From a checkpoint of a small contrastive audio-text model: batches of 128.
Rows from block 4 of the text encoder of a small contrastive audio-text model, named by matrix and row number. Rows with one number belong to one neuron. Each number is 128 + 24 x the weight over its row's rms, rounded and kept within 0 to 255. All counts start at 0. Numbers have three digits each. After the name is the row's rms in percent of the matrix's.
After each neuron's rows are labels from the 100 texts, of 14976, where the neuron reaches its largest size: "fires on" is the input token at the peak. Only what is clearly more common there than usual is listed. The data: read English sentences (LibriTTS-R).
# gate: MLP gate (text_encoder.blocks.4.mlp.gate.weight, 384x128), inputs 0-63
# fc1: MLP up (text_encoder.blocks.4.mlp.fc1.weight, 384x128), inputs 0-63
# fc2: MLP down (text_encoder.blocks.4.mlp.fc2.weight, 128x384, transposed), outputs 0-63

gate.199 111:135135138107132188111162119125126110170095142157133119118159141114146132157125097099108119084112120090110125125123094120120135149131067155087135126148140114100151131155146134110145091131107113
fc1.199 099:084099078143141128141112131133107128156130132113174111136128126161166137086130143120129150115108143113115111149172107123140156144156099143122132154160159109106150124113121114124160131158141139
fc2.199 118:148154133124147105131120135151206131092108133134146152136119164137136118127095115117126137141106113119164117163161105131179124114153149115131129122100103132102170096101170112100136170168136123
fires on: "i"; "the"; "of"; "but"

gate.251 098:092138115121109143137129137109138127152129133072120159131109123144157102110143139114107156108138117132113102175113147164143130151106177148113141121159133111142115100144150150146094151152110149
fc1.251 097:166139147116182130126146151175111116145113155152143104112164105057118128114164119113132152165112089118160137070089101111099141133106124107098093103133131144138090135141132133083114082129128133
fc2.251 099:177105136151124106139143132146180157127106148114141137166144090110068112117086171129118176088131127103169127091142124109151128158127132145115170121101151088148178084119106140095145128134098106
fires on: "said"; "of"; "are"

gate.71 079:156107096127139125141127142126117138127125126118122146119142143103124119118156091107152130089106130127154085133121095127129137143059145161086108124137120121111117137091130077154167129125117161
fc1.71 087:109135106140119107120131136138088152112130122109145131132120082108159104153125130116142153112095142118119096084105066130102152116079140169098130144127116130111100134133116115106137103093123152
fc2.71 075:114110162119119126092104135143123146139123125120106136132131127144170098155125169098146138123076122105140111130113075110096133140100137171122132165165177139116097145125132106146171106145081142
fires on: "'"

gate.53 087:120173076150107106148154107116128155082113148124110107142143097147129131096097130167092146125103119130141159124084183117170135160109113135124101097105103148126131102124160135172130169097111104
fc1.53 083:134077154103146114111115105114123152150146136100106175113084111089128119127166130132164098127138083112153110140175127121132107133133172149108148145101139137121131125122116089085128082121145147
fc2.53 076:109102124120134109133169126127128084134134101146131121119130103095164115112164081104100079123165166127147135139147111120098082177101128159121116136107113137068123127155108081116145134099103139
fires on: "said"

gate.294 061:107108081101143103109185108092115112146112124157135118157116139181160091126127100122104082150120154149112120160142093118122128133104160189124132184123143100114098127117123123111132083141107129
fc1.294 121:136157132111130118131163131149168121139083124116133145161200109133106100142144134154157168135129104143070148140092158118151096150150151096145120128144133130141106124062131138144132176126144148
fc2.294 095:138129087108121167127144117100119141134112134118155130145140119151116122135113109134145128094128111122086123131091145139137127107142146077147115136156101138154081142078121150126126127148166140
fires on: "take"; "said"; "true"; "it"

gate.377 099:110135125148141133110146115136155160151093174136151159087092150105135129111125096159121107133154129092131088154148116106127134121115170113111153119098100141124138154091153120179109081121093125
fc1.377 110:153135142152155109127127156162139168169114154128173164154107130138106133093116083171182136122144121111105110183106127114098130152111157166120124143110088112109131134133170126125120097139107116
fc2.377 104:134150124167123158118072166113144110158168109116133115131129090155162115124074094114153153084135109083154096163132119111125160129136119157119116139159123144135135143100120111142106134143151153
fires on: "the"; "before"

gate.300 123:123189116131121139171104105102141114149155155119151146105116089144113079148152144135138116156142108168126154121083166152107108132059129147164115122157110134155114083124138126163149114126112098
fc1.300 114:095109109147146111105115128145130081047118147081125179122112133086100154150111162146147093136166133139120123133158110132144158092168112132115125150101152134137123120108149139131106112117151155
fc2.300 106:179132121149153130119148151163151127114090138137155126139111129115166153127100110112146149105146159105146125143177084141098109116151123119114167137155155135111099113120143163130147140164117120
fires on: "into"; "came"; "appeared"

gate.293 134:156137154110125127129132157158138167113114116100143144152145138118122162127086113078109156142131137098113117167135121126162172116161138105123079085124142169094108132115141113162172142147148085
fc1.293 118:146125160124168130086182175174160116165136101135117148118142115115092128124082099106145149153132108110106116154123119130161170111120124113105096147138114128132132161096158130141162148135102072
fc2.293 136:154107126130188092124156125145122088117139088099119091148150134089119095127127102173120113120121124115115177140117084136133122104119150137135126118131070069136110128120092129101149099130127172
fires on: "and"; "<end>"

gate.36 118:118124163144151106107112132103085128117091126152163071104113107118148121078144131149143165131117138109140129130136128116132158158113129125161109129112090103110148148075127127114122103147143162
fc1.36 120:117067151061122144107115165127138151120108089138143124113128112096149125074157161164137171150148128121124117128161140104103162157107140120158102126109134087150146156099147173102125137130131163
fc2.36 118:113146140088095128154117166151095134148155143125109113117147142159103150157093128092133187112155138134072131153117108151138095131173115104115096134140105133109111114109128115133148131061095137
fires on: "said"

gate.123 079:163175121131111126112114130174119081144149132124133092129094100141127112094117173138163150161115137160124105141147157172134143139103158071096144125078151088138122102155169118129164112145132143
fc1.123 077:156157111101133134138138110134110062146087132139132117163153110145100120099099139125109141179147110175092079131155126126179146138143129107117185101093152082161104130124177136133136074136131126
fc2.123 086:081139150124092150096129164141175114111144074136151121124128119095132143137133121114170141130142122127110145125122152154092141119129119144106098178109101115108125148152145170124159117143140148
fires on: "i"; "not"

gate.295 111:088168135117148142124131134137127125117137127176143135166129132100152113153122101117095077128112147155169086098121066144116171111129122125141079107100101113144147132137105149132125148156143079
fc1.295 103:180071120118116127107126161082109127132100155073110114091123115136120141141122160133120156142147117110103162141134180108110071137112138154112153150155134132153098109112162114118114103085070168
fc2.295 121:116103149151137122109161099139096185104057129123140082142132145154113129123129122106164128159066080100114126163135132119154156138159131118091102110110123164096137127095133142132087099102129121
fires on: "what"; "when"; "will"; "where"

gate.74 063:171112117121141100123088121138125132146121108106135191116119099126148126093101129096124147189107136131140116124134164104134108099135117146158097140115158111130149144136122155142168199115112111
fc1.74 074:100174098155115120100165159125124142083138167129133075133124117087100142132129120123105087101146109120143142109122102153115116145169091109131141099106147146125126127133144139093081088069140134
fc2.74 067:077080107158120092132143115093146152126142091120126144121121162099112159135129143132129116113139121131115116144121109149125172140153084094100162132100147159161141165156107132130164143124139130
fires on: "was"

gate.371 093:093126115150120147149102157151094097119092106091091132154114113168088136111128147120146144166134131091145133145141177112104131127109106109130166112119098168097157095123131146146106141137110107
fc1.371 095:118107176123153116142139116117138123132161161156148141140109137109163139113137095135107131094098126120136058131144082187133133130132154155084165140124135102166107135103140102127140106128084148
fc2.371 123:098086100108153129116125116105185076123155136109142147114131113135159124173155098137156103147123150151152091144135126112079108115092139147096122141096150103100183100082146154148092132123101144
fires on: "i"; "not"; "on"

gate.361 069:131119133184131160153127132129084167167146087075134120113124155179176127117155169185140150127120134131113149146151129120125112114179120171125111146118131142131134171104128111126118113149126131
fc1.361 072:153142125078092111138087096095132107120128149155119102124103064127099111125143115090118101122148142099122095155120136107127123109116140118129136131171125126105185103166113069118154118116160156
fc2.361 082:096141119089101121153128134143092130126117135117109108125099148113112137126129160131138128193120127096098111112149124143096157096154116116127148139171134151137152114145126115135135134116121142
fires on: "'"; "of"

gate.1 102:164114125112153098107103112108159140113105095100118162105151137146147129120121143150160164149132146100142132118116112086194122145118148174130145109118109105115111143151160152074131143123163128
fc1.1 102:133121074139130060155105175145139169099113140106096144097117114137091128131122116111155122099134106140136130104111082085118154128176121148118112113107138168148107115129132133114123119112140126
fc2.1 109:145101139093148113123085123152172141139118145180134123126148100127111116120144107154085068112092125099154160150150126123124147128126171163119144093152152162119140115164161139116105097132140152
fires on: "you"; "your"; "you've"

gate.250 070:146098113097158119155111120149134115117138095160166094118131181134128181110120141132161126118146174132149110157081136131102200148126166108143092098165125158138123116178131107165136100153100134
fc1.250 054:114119115164128137144109128136140092117122145094137155129148078164139083184144118102107114088116118175140140132137137146136130126180133135160086118146141113145127126179090093110111120128165099
fc2.250 060:101098112105140099120165118104129102107143112136142106132132116145070139124115145106143106087120114186135159135107087108110148142141121122070101128165136147139119138150117107151145136121105136
fires on: "no"; "now"; "not"

gate.340 122:107149125100155116128130130122077115129141104147135121137079131134138106214127138145108133130124116127127110144151131190141115119123115148095129143091133134120118106145109095117160140145100099
fc1.340 112:092142127108124142139118117128149146122113130157129188136144105119144060130167147115153150123114086139088063143144087092149140152137132120096148119115132102133140125079141151131113117127110148
fc2.340 119:135146114118145089104124093170152102166128090120160155131152168119141132112143080135176127161092106117135156131125111114129153099116117122118138133134101109105153124124118110101157126127137166
fires on: "and"; "to"; "into"; "it"

gate.67 104:084138136097081112100127148098145123157116109130115098131115124112117126134159161120145164113121118114112075151130146097155086143152134182094097139120096106128119107148140166142141170137136149
fc1.67 083:163123150174114102131131088117093113130152134140112105163114135105157148114151112171104148131084152103132161189157055135137156131120105121111094120131159125153091122072126144134116153116172131
fc2.67 083:128164148147133133139126100122112120115109150108165125129173136142107110110108115144132139111082130103131123119108134138145150115146142136120136139114108102134138102118165124104137080125140123
fires on: "no"; "a"; "an"; "not"

gate.105 109:125108138137109096083127175109132093134172134106137124135133118142096103085115135147160065117112139154140132103204127127133129139104144115139154161149143156075122142152125137107117149146186138
fc1.105 105:117127146116107133095111175107143122157143120159144093125107130137108098084163144124159103132121117116114162085153157145097105124119141097196157167170155149073120119113087151103123135144165154
fc2.105 097:095120151133091104120103103125146121132147126144179097107183136138115139126130115109138128168163118171103126131116096124113147100094097129107131113109172089137116114120160173127141135117128106
fires on: "would"; "we"; "which"

gate.215 058:153145134116111103114144125158092186132150120129132120158147101094170133139135125135140130164113120162137133125107138146146138147173121108163122127123127114150130140099174154124101143133143085
fc1.215 087:157127145129104125089157150112097147141131131140124134140101132157141057116157087116167108142126147131103165204114145143113135152081117130143098132118117113121145126141099117094157124162141125
fc2.215 068:117082162133135091099149153120121126121109148124122119133098172149075085104131101111133102112121158109140156166137133144168101191117138119157121134137142137098134128149071136105113108122108123
fires on: "if"

gate.197 052:157160157130133123145146131104102097145141121134076141129122129159116121163110154176144130133119095171166155140153148136130125145123100117193103122145143119119163150097118146108103118134158158
fc1.197 056:093124120123140133117105140136162105094091105118152079120129137139145137151177156137106154106106147113140140134138151100120133106142114124090134125097112137154125104131088114115169132134117118
fc2.197 061:098114120130178142146135129106116100127128112120102156115120136106120119104130109122149108145103160088121092148094111119119086152090118121135106136170192129109103129150098126143138116116118168
fires on: "i've"; "another"; "time"

gate.323 103:132164124109160109117131135126114164174085147165121093138130108119177087074105109142115138163117099121132123145161113107115129128124139124119120180152139148133139130223132155119138150167113123
fc1.323 113:150127146126087133109109142126169152123177166135094188129130088146104125135154161121115105149135117161151121132164170095154122176114110129138136090113141118128147108105086097115152127094123132
fc2.323 119:151132104159093108076154120112117097116121124117131099137086115125157121119128053167118117106146119113139142170122129146098185142139129131134108132127115168146142156094126103139136132142170189
fires on: "no"

gate.158 092:154174097132128104124135092097109170130116117190145138070116080092165145128143128134103107140120128151131165126110132093145145135179111146112108138136158126142126141194138107119113103101125114
fc1.158 088:127075144143142172133101139181157103154102140122150115176108119131123132138092129143130152126097112144153136089157100118133135135105138063174115121151087127110122124083160127118131152118140122
fc2.158 089:140121143084144137106126161161140137124111124123122104121162123100132119113123156131151190124071115120134151120136153184115118139139123095091102148116119090115128161086146129143125149120134117
fires on: "such"

gate.276 118:143161092119113107110121128119118162136132117158146127081085131081134127131126127107093125096128148124146115092161128143113170072122124154097128118079135141128110134098134151094108125090142098
fc1.276 126:155085161143176134127134136116101081138131100079147155126160114122148121127122131151155125153108120127198076064148136162135112107144138109146119124125154100153151139133144100122128133084123144
fc2.276 113:152128135120142124093151135159183095116136140134122098123119107132141092165121103143134134065099128156173100091101117165103113112131114158135143203106098116147110142131119112137101109166087092
fires on: "to"; "you're"

gate.238 098:146143119141147149116143116112165151129100131120163185122119075155107141100098122162116158132134148115159095112129128148086095094105113161175117120095137170128113147115148120103170135109128122
fc1.238 107:110136137143132140114106090136153138137184160116143170120088130185131136148180108120069122142112100139117119078168144108117116072143157149154150138163139147107129141116126124132154100119134176
fc2.238 098:097132115144088072116096154112125120064179120132173118117108131126141130118119127095107129121120099116108143163089144166155116110143133130107092098121153107131211092165101102117109114142104147
fires on: "no"; "law"; "'"

gate.75 055:105165128109151130087109134132141150187162177154167143141095156144110098118133140134129087152138144141117118135089125099090121107081067142154146153131111155116145168101098134116132151111076144
fc1.75 043:116135124149110103158154128129146109132102056109133159134119128144137131143121145139142143136125117121115092153164149158133111139134142077097191132128118141132113129139116147114112102143203098
fc2.75 053:122113152141142119120137115139159176145167120114086139152150116134132168117146125098097145128138116103136131144145085161159104114150131098128102131115160098171158143092131162165155130109194183
fires on: "said"

gate.301 092:105106157118147113117159103135113055095104151151120127144124137134122098127115123143165145149107165061131131116115139116144159149112140126122112114176169107129129143145141076119101099108143136
fc1.301 085:124126083114109115143139150123119181161107144106146148120114115111164137117163140141129064091153134166140121157118117089106131091139139106164145120099120149105147106127117162149119169125110108
fc2.301 099:152128112115072175114129155148093134088115105139152121130143094159144111135111128146156147169079131123175084120151129117094145105125166119161140162131109167132123150146102130127111116095142088
fires on: "i"; "had"

gate.189 085:119078169086133122136134067148099101135122138104120124162163136168111092121157125120093151168115109121114108106146081146175128114122169137131116081129103108125106148103102169143105109135127118
fc1.189 083:121138141112126106147134140154126130179095097141114095146127106159118124075143119069112103133102147124103114109152080119136104130123167107117146095132089134097149119139086136111118131146139123
fc2.189 083:094102122130118087189098169138123117127126150127140105112127171105171129172132131117142131141136112079181132110130135115115114168146128131130165122139102094070121132159122118113129095114140134
fires on: "to"

gate.307 076:111113114106112147101133174128115143145151128106129113093118099120109141132135099107172136112178126107120121124199113140122130134107151131169138145168109142173135130110126103151157098091148116
fc1.307 070:110135137108176143124072108160182147105124126117118139149141112137158106126143162125098122150145111163131135113168198138097104134126121163162137146119097147087110123137159167107170142129117120
fc2.307 074:096135115129112122109111059118187099099153121115143157136095146096119137129170169137117114135119132131146130136087173078121145105154115127096113086103106133141113122114149122091074176124098106
fires on: "if"

gate.112 104:082118121105148074102133131175154168129154152149092122129146097089084073106134171142121154116122115132115100156132103118138102150173136134074144108146130100142153119124108107131166140103152153
fc1.112 093:078152150134130128136124097147165164134108117148103095160153082143146141109139166171118152123139109130113154144121131145148135154151163120084133133113115096147149139120158122158157174096109116
fc2.112 105:133141122125148142132128113097096156126110118126129131113124133132104103124130092132158131120104109074096147088102085152155092133146114148124152129147132151143085117148147133141142072091189100
fires on: "said"; "the"

gate.311 130:177116120095129104129141169157128092109105154063125118100121125114154120130121114090133147125133162129153139157101141113147157098134109109132132139135129152153132179104088132174111121129120108
fc1.311 120:144137098140085140118128114115124153107146178146104117155148119126121105090147161110129116117139124104136113171087148115130123098087147121121118131125130111131093096114122156088169131125137137
fc2.311 116:099160112112130092161103156159112168131102162095134126119143126158113105161172108130122071108143126106085141148106122110131151097168113129149164166114134143157147158116130140128103159163174156
fires on: "'"

gate.227 122:107128182107156142140108139149137147146118138112120163112130105166170129133110144151127108140090119155132183121135168120138105133094101103152144097126130157140113103098138138092096186172138107
fc1.227 098:132161117145111130107139140133165130106121138086128106115143148090090077107165145091136174143139126099114086134114125155141148074160137107115154165113144101119133151145147112159163120085108114
fc2.227 111:111153164117084121136137122141142136131117081124114179158144136151129123149111086149136107138149162147120127112128193161118156145120113141124108079146178092139097126178140142152130116120128129
fires on: "i"; "up"

gate.344 120:111093095088169150123112132119110100145091155158124148098120140144118094094134123110103142159156092162095105160089148133108162127160119122099115115141167112093126130144133170151126130176136142
fc1.344 112:120102138134145150097101147109179087108072102106129132086071141158119143123157101136093125117118113119143114151174145146162129127088136130146182129119127121113141114163120158141116150142143124
fc2.344 116:091109108165115087125116116109172114104126138103131106116140158192103173106116162139092131119130127122113100106127132088151178131114139087133114129113129110096132129151147137166121138121076156
fires on: "was"

gate.26 074:119172132109142152157099151136139167108146139167127108073135095120127156168122123128112094131162117076148086124127138162101132157160114157110160143128073144121138148135113125108086117135171083
fc1.26 075:129140078124165090181111120174103133123147155135117152160128076091146135130136156111128109153087158117186172055114123166136117135115111173137121155138127131095103126083135089142165110118139144
fc2.26 068:122153129130148087164096128134120130104140147118110159115141141089114112138140109157144119183125137080108091123094142143136120183113117134087143167132131103126130095142123118100142155143096111
fires on: "horse"; "else"; "also"

gate.107 093:144135108116136099129141126136112112063138120135088071105143142114127077079131124130140135138141138133121158160139136154152121127111120135125133138090076119138084150101096160138172108144106173
fc1.107 102:165178109179154134121147117115114147125119164094088137098147130122155136120112111089087163164103138100140109180112135148138116153177109121133124130119102141073096147091126113125137140138165123
fc2.107 087:113166171145155136130144115147110160167093160102128141125103140141144119141116160092102135118120109130124141170134122076149083171182113141157176145125174115128088148095121129156110140191138099
fires on: "quite"

gate.140 067:095092116135119125128100129166095162169124136143134150095102117132131124184131089149094137117095110112127138174082156162166164158118154114115111149133150143147142099166116148152075145129088165
fc1.140 071:129114148143157130105144136144088134108091114176133168128133158117133127123152120124141155139099161108156108098110157150133158148131116128163137166112101098130090152111098124121180135079120169
fc2.140 068:135127136116112138144151147140127112116092110112160156147158137088122119120167129144158134122115158113160130108141145126093095119121111159149107119136146103132096128138093169102152138102098175
fires on: "'"; "william"

gate.96 086:132131101100138135131083154105127107134146106155146174103121182118137134145169099127110122114096134124165142168145156131166095120084122138088131136143119143089100166136129105153192091173101154
fc1.96 092:139109121148099125115146124093120169145135118146127169110081133113098111127081141131112142133125169170156115113148134155123111177164115073141141109144181126113139137096175105147141109129142125
fc2.96 084:121119163143123124141112086114114132146093114126100206102092154100100116131144147145131106142115134143118101086142119155118128150151129095133130140103141169138161143110114146124091117138169106
fires on: "what"

gate.46 117:120153163112174106103104120126105118145111175140140128139130141118094127137131134108118086166119153163123123131109158129138114127126130119145114124128146144145121127163136121097138129161096173
fc1.46 110:118116088155109151136110133118139135121126101103154129131139120125128141122089176148108138130113164056111147109087112132135136130124136121101083107127117095082135180113118106103107108089124115
fc2.46 113:145106116178150090113137119115129122165182129118096122139158128109108125146125062117111115133154158134126128111144134116107086176142101176162140089112131179090138162095120078102149126160127136
fires on: "the"

gate.13 043:117128078109116080139092072066183129136112142147124146121117139116158119153191120118088144166145158129100125132134145101142130141172153111124097116124129140105102112144124107100142117120192144
fc1.13 053:127161121135179126146132119132080171102127123092126135133149103116125117107120127147113150134124140138171146114124156196145126144099119128108136111143111099145143100119129148139099108100099115
fc2.13 055:140127119108167126150158139162110167102116091087119152137146174142107136116126080150113102114133121180125126115137125134121114174096099125104141143120093147141125121104155118131138098148110109
fires on: "you"; "you're"; "you've"

gate.330 101:135118108122175124119112131132072163080167096091111137126157094104085108100127152079147159175135122116142157159137129138117101143152126139108195154167144157127104102106114125095128102130113150
fc1.330 097:139133188138148121135172141147114098161088122068125124134119128144093100110079090121093125157139091149088116061170153088105128150158150117116140174114108144117146088166150146115135096135116126
fc2.330 105:171114148108143135145128122157115121102133132132092098138109143144071127171135172139097128149150108124130121163129139101170136127118135090136152075118134122116122122154129105105128187118154087
fires on: "'"; "a"

gate.31 081:101124135119116114110178136138138149146112134105164104186131113115091104095174167139122157118149123151141165140111099156112115140206147121131122135121132122131130109143169127133127176104124131
fc1.31 073:104152152096131113158136134112112146084109140094115138108129113110116084102200141078125158098147111151147137145101092146137140137168111117092129088128149129095180154133122131142163153137135144
fc2.31 079:137151119092139109128077109148154136109144143115199155122181103126178097137129151163119132124100127140122115140098137164113134110213121138146178118128145140125144152143140137120139071144135171
fires on: "said"; "to"

gate.302 096:176134117130138109106176141074119084146146150155152134145190113117143116141110150116143152100122102167106141157099089137132138142126149137118170105133134110073092120131125125159106185139082110
fc1.302 099:161117181155156098170162176073098079182111161142130067123123151100120151149127140114096171119132078112156121090119096161128127122120141138126116127123138095103157150104165123127093149080117120
fc2.302 101:118154137141127064105140069117120098100117140135086160132112116124162116114112124161108156132130112162083100065123109159171116164136074148119156103098148145156167178122128144112110130150129121
fires on: "was"; "with"; "what"; "of"

gate.381 101:083101119103132134129156128094097105126148145139135122098148151117137091129140133119118092165177150099156140124151119143085106137133119132183107138129098137138126136157112130116118069114123146
fc1.381 108:103126136143112117149114135136144121118146167145129135089136173129124149153152156111133140125186113130150130157177185126098111160093132110162145137142106139101152134118145118122112113140145151
fc2.381 118:109161148141120144109127103102111122153149116142142124124144132162166148120164118147170126156163143158168139111149149100083157117134121121109136133127122117132121157154116084092117138141097172
fires on: "and"; "i"

gate.129 087:157092088176139143140129075144176124117152116125110093144138130102104119154171130128120149132120124134122130169132099146109163123150149144126143131085135126159137093128145129170093119154131122
fc1.129 095:133149126137100136145147140152144113122114128088133129130129141124174106125138177135155157157105116080108110115092166101169112125130115099145106104156105134108083118139067142100155128126116152
fc2.129 095:140167143147139138122146069206113138100132144094124135121121136100133107124132151118145140155143179108108150121082143153125175136170127129126093108090146131153124111169098112107171129088140163
fires on: "what"; "once"

gate.87 079:119132135135107127127098126131145143103112153133108141116063141121170138101116137128129133150147123168124129109142192143165117130083082187172166140164140147134144140100159110125100114123119112
fc1.87 082:132120193140126096160118126131139113085136089096111098117069165166153132111141137129113143142106126139121091114161146143181092129113069159134154118124143123156119128127139132150108126125086103
fc2.87 065:191124151188161096116145173152142093135149107101097153156119123125138127136110093153131132185077126160120170116117125148167093126157103117140117092121111154127153117116147135113135125114090148
fires on: "and"; "an"

gate.20 108:114127173080126106109160134146108108149166102134166123142112151116179149146139171134104111084124122127152127143163119140102152116132115123093176116106116139141123138137089129129164101117121096
fc1.20 089:128160106167099132077119135137105168120118116118144087149166114162127136097099122145146140131147141165138150140144124121115097132139119162173099100135164117165145139154140151113122130115102131
fc2.20 101:057134172184162128138105100131118132139170124109071158142126155124086101120086137132146120096109141120114120122130130167087073135110091121143108103148139195128135137138105124102124166169126130
fires on: "and"; "<end>"; "of"; "had"

gate.142 110:163085132127107104174092109159140139122120159171135110125094107102115144122089180149130159148128125130107164121174133132130129163130134148123096143129127106101091158160125121110100110106122166
fc1.142 099:153149067156119103098134112111117137120103113164113140095158116093100113141110119109147102123103139133133094161118103105080089146131124107111103124122107133142133129136126105132113168102109131
fc2.142 089:117121100129144185118107131136122163161146110139131126119122169130137109144113149153115088121120110091138142197137092163104131135131103119093122095168147145153154092101128117115135112133078108
fires on: "to"; "yet"; "his"

gate.29 095:186160157156190118107163132083136114161158125154147097145152160135138145181136130112123164166109110128136115127204093129148115137147122154097137094143135114125108139134104103154147137145155133
fc1.29 092:127117143135103132135134132140115150127115107128137148109073083139132166142106133187110112081143141113117118108147123099106152145126142110122117131055121098146127114103141138131133135088154102
fc2.29 096:123153076097087114083084095120153162118132185115132099140097118113121151148144126156115165085115116142098128133108106101153136126133119149107093126114107117179137107111113106127119083138146158
fires on: "take"

gate.148 138:111109163176135103140075111141095128159139095147160163111107138147150125105165115107104147132114125164152095088156124104130152118148142139103130128149143128120122131114142130080145134084165141
fc1.148 134:172156167116112095165184142141168101125146168094128133124139148104170114147082144134145096150120126104128181124105139123127119139169097099153120118129116145105128133160119130182107135130121086
fc2.148 126:147158116123134120133145140131102112116146125121124151131163138141153121108129140137124118169095109122117094100123147134109097146139137074129127115126156124096139155125156151165123127123157102
fires on: "you"; "your"; "you've"

gate.229 077:106140144087159101160148152095058105118134100174138130126160119118098138121131106123160115159121134110144133130127115189145120153126115166104141119074105106088122146104143130148109072158180106
fc1.229 063:160104113171140120175149144148166142147093138118096147126097113121138140140072158129108137111138110120084112110122116117102136107104138138093114124122158135123140114116114149134099171082073133
fc2.229 074:110113141112162094115147068139129146116082127107137135151164126141146134123125178115129120098121127100098123107164097115148128140133114098126114137118130145082142181111079120104150117175108122
fires on: "and"; "to"

gate.347 125:130088123108103104164141129159080088138099111082155125137092162145098124129150165122143118129120158120086139074155136136152134097096146092107132111112134141156140139159103119165127088131138138
fc1.347 111:092131122093097123163145140097166180131126142093128099137107115130132122130126119126130162139143118126185131133116110103150110171228116139124088141106128098117150124137090118142132146153129124
fc2.347 116:141129160133105076092132161113125156089135134152122109153145100147136150108149121100133124146087155081125171145155121125157102152121159155141131116138149155162117111105138134116141159152155127
fires on: "would"; "soon"

gate.167 110:149083129148156099107116087137165137129105129118127125161099142128132133082160105101149086109141131111154126143148105114117147185090119122147152118158110133108126134087129157159149112146115111
fc1.167 102:132083134121162116163119127148177135121157094119118135130149097135146109141143098127181113106167122116125151118131108126140120143104142141155105148137133156098121124102155138141105140123098145
fc2.167 096:137093114114108142099108183113176130124140125118165123161099109130143129134131097142142146149145120151143187128147144147110069119122141151100115165097148157136124128139097105108134146140130109
fires on: "'"

gate.268 099:128161111118127085109125071122099137140117129166155104128122107171114147156127158125120143167106091127111156155121153127130157107100121111126119147115112139115181151145094182124173193110076168
fc1.268 094:126142147159118167097134147122096138092112109114106160135101124111118112111123109131107100161160115122168128103120170111117099161120115139109134124129123129080131125061096133126112101156148143
fc2.268 103:105149126048130123117097154125115137174087133139157079174087139125127148111130161144159125148148101147122150092101139139162122152113141118133140157127123125142091140165114123162095099090162097
fires on: "no"; "not"; "now"; "man"

gate.280 077:089121082134118161117140124123141119129120124082145127131102088119125127094131148107106140131140133085101112094145112124139107167155099145117117108155096137137125137163131048122190149141122123
fc1.280 076:131094134160138128134131140146102077130089096136139145139101103166116104136149154128116117115129159151074146078134126104119150064113169103120155115140136181136137128105118164147096111148107109
fc2.280 064:155101151107105093150091176113149135149144093119150111157098107157131118093173148157133111114104121191125133170136109177105151098147158129107154174143148142104113070117113147113079093104101128
fires on: "was"; "wife"; "what"

gate.23 102:111097152153123146139127119107103159118130121082132138131086127120115102124155170106124079117113136148143172108123121099134100153185165100127188178137135126115166129075149151142154086152133154
fc1.23 099:158131142124091086121146103166177110095099117123129134096139159115118124133098107119099169139141095140140117113119095132124127114141150115155127102140145131147109123186076155156092166135123139
fc2.23 106:123141154151085093128105121113093136095130116095125143121146116108117105163133137136143102135137118099103088123111130081125121109140152120105100139157157133115127141146082158130148152140191162
fires on: "said"; "same"; "set"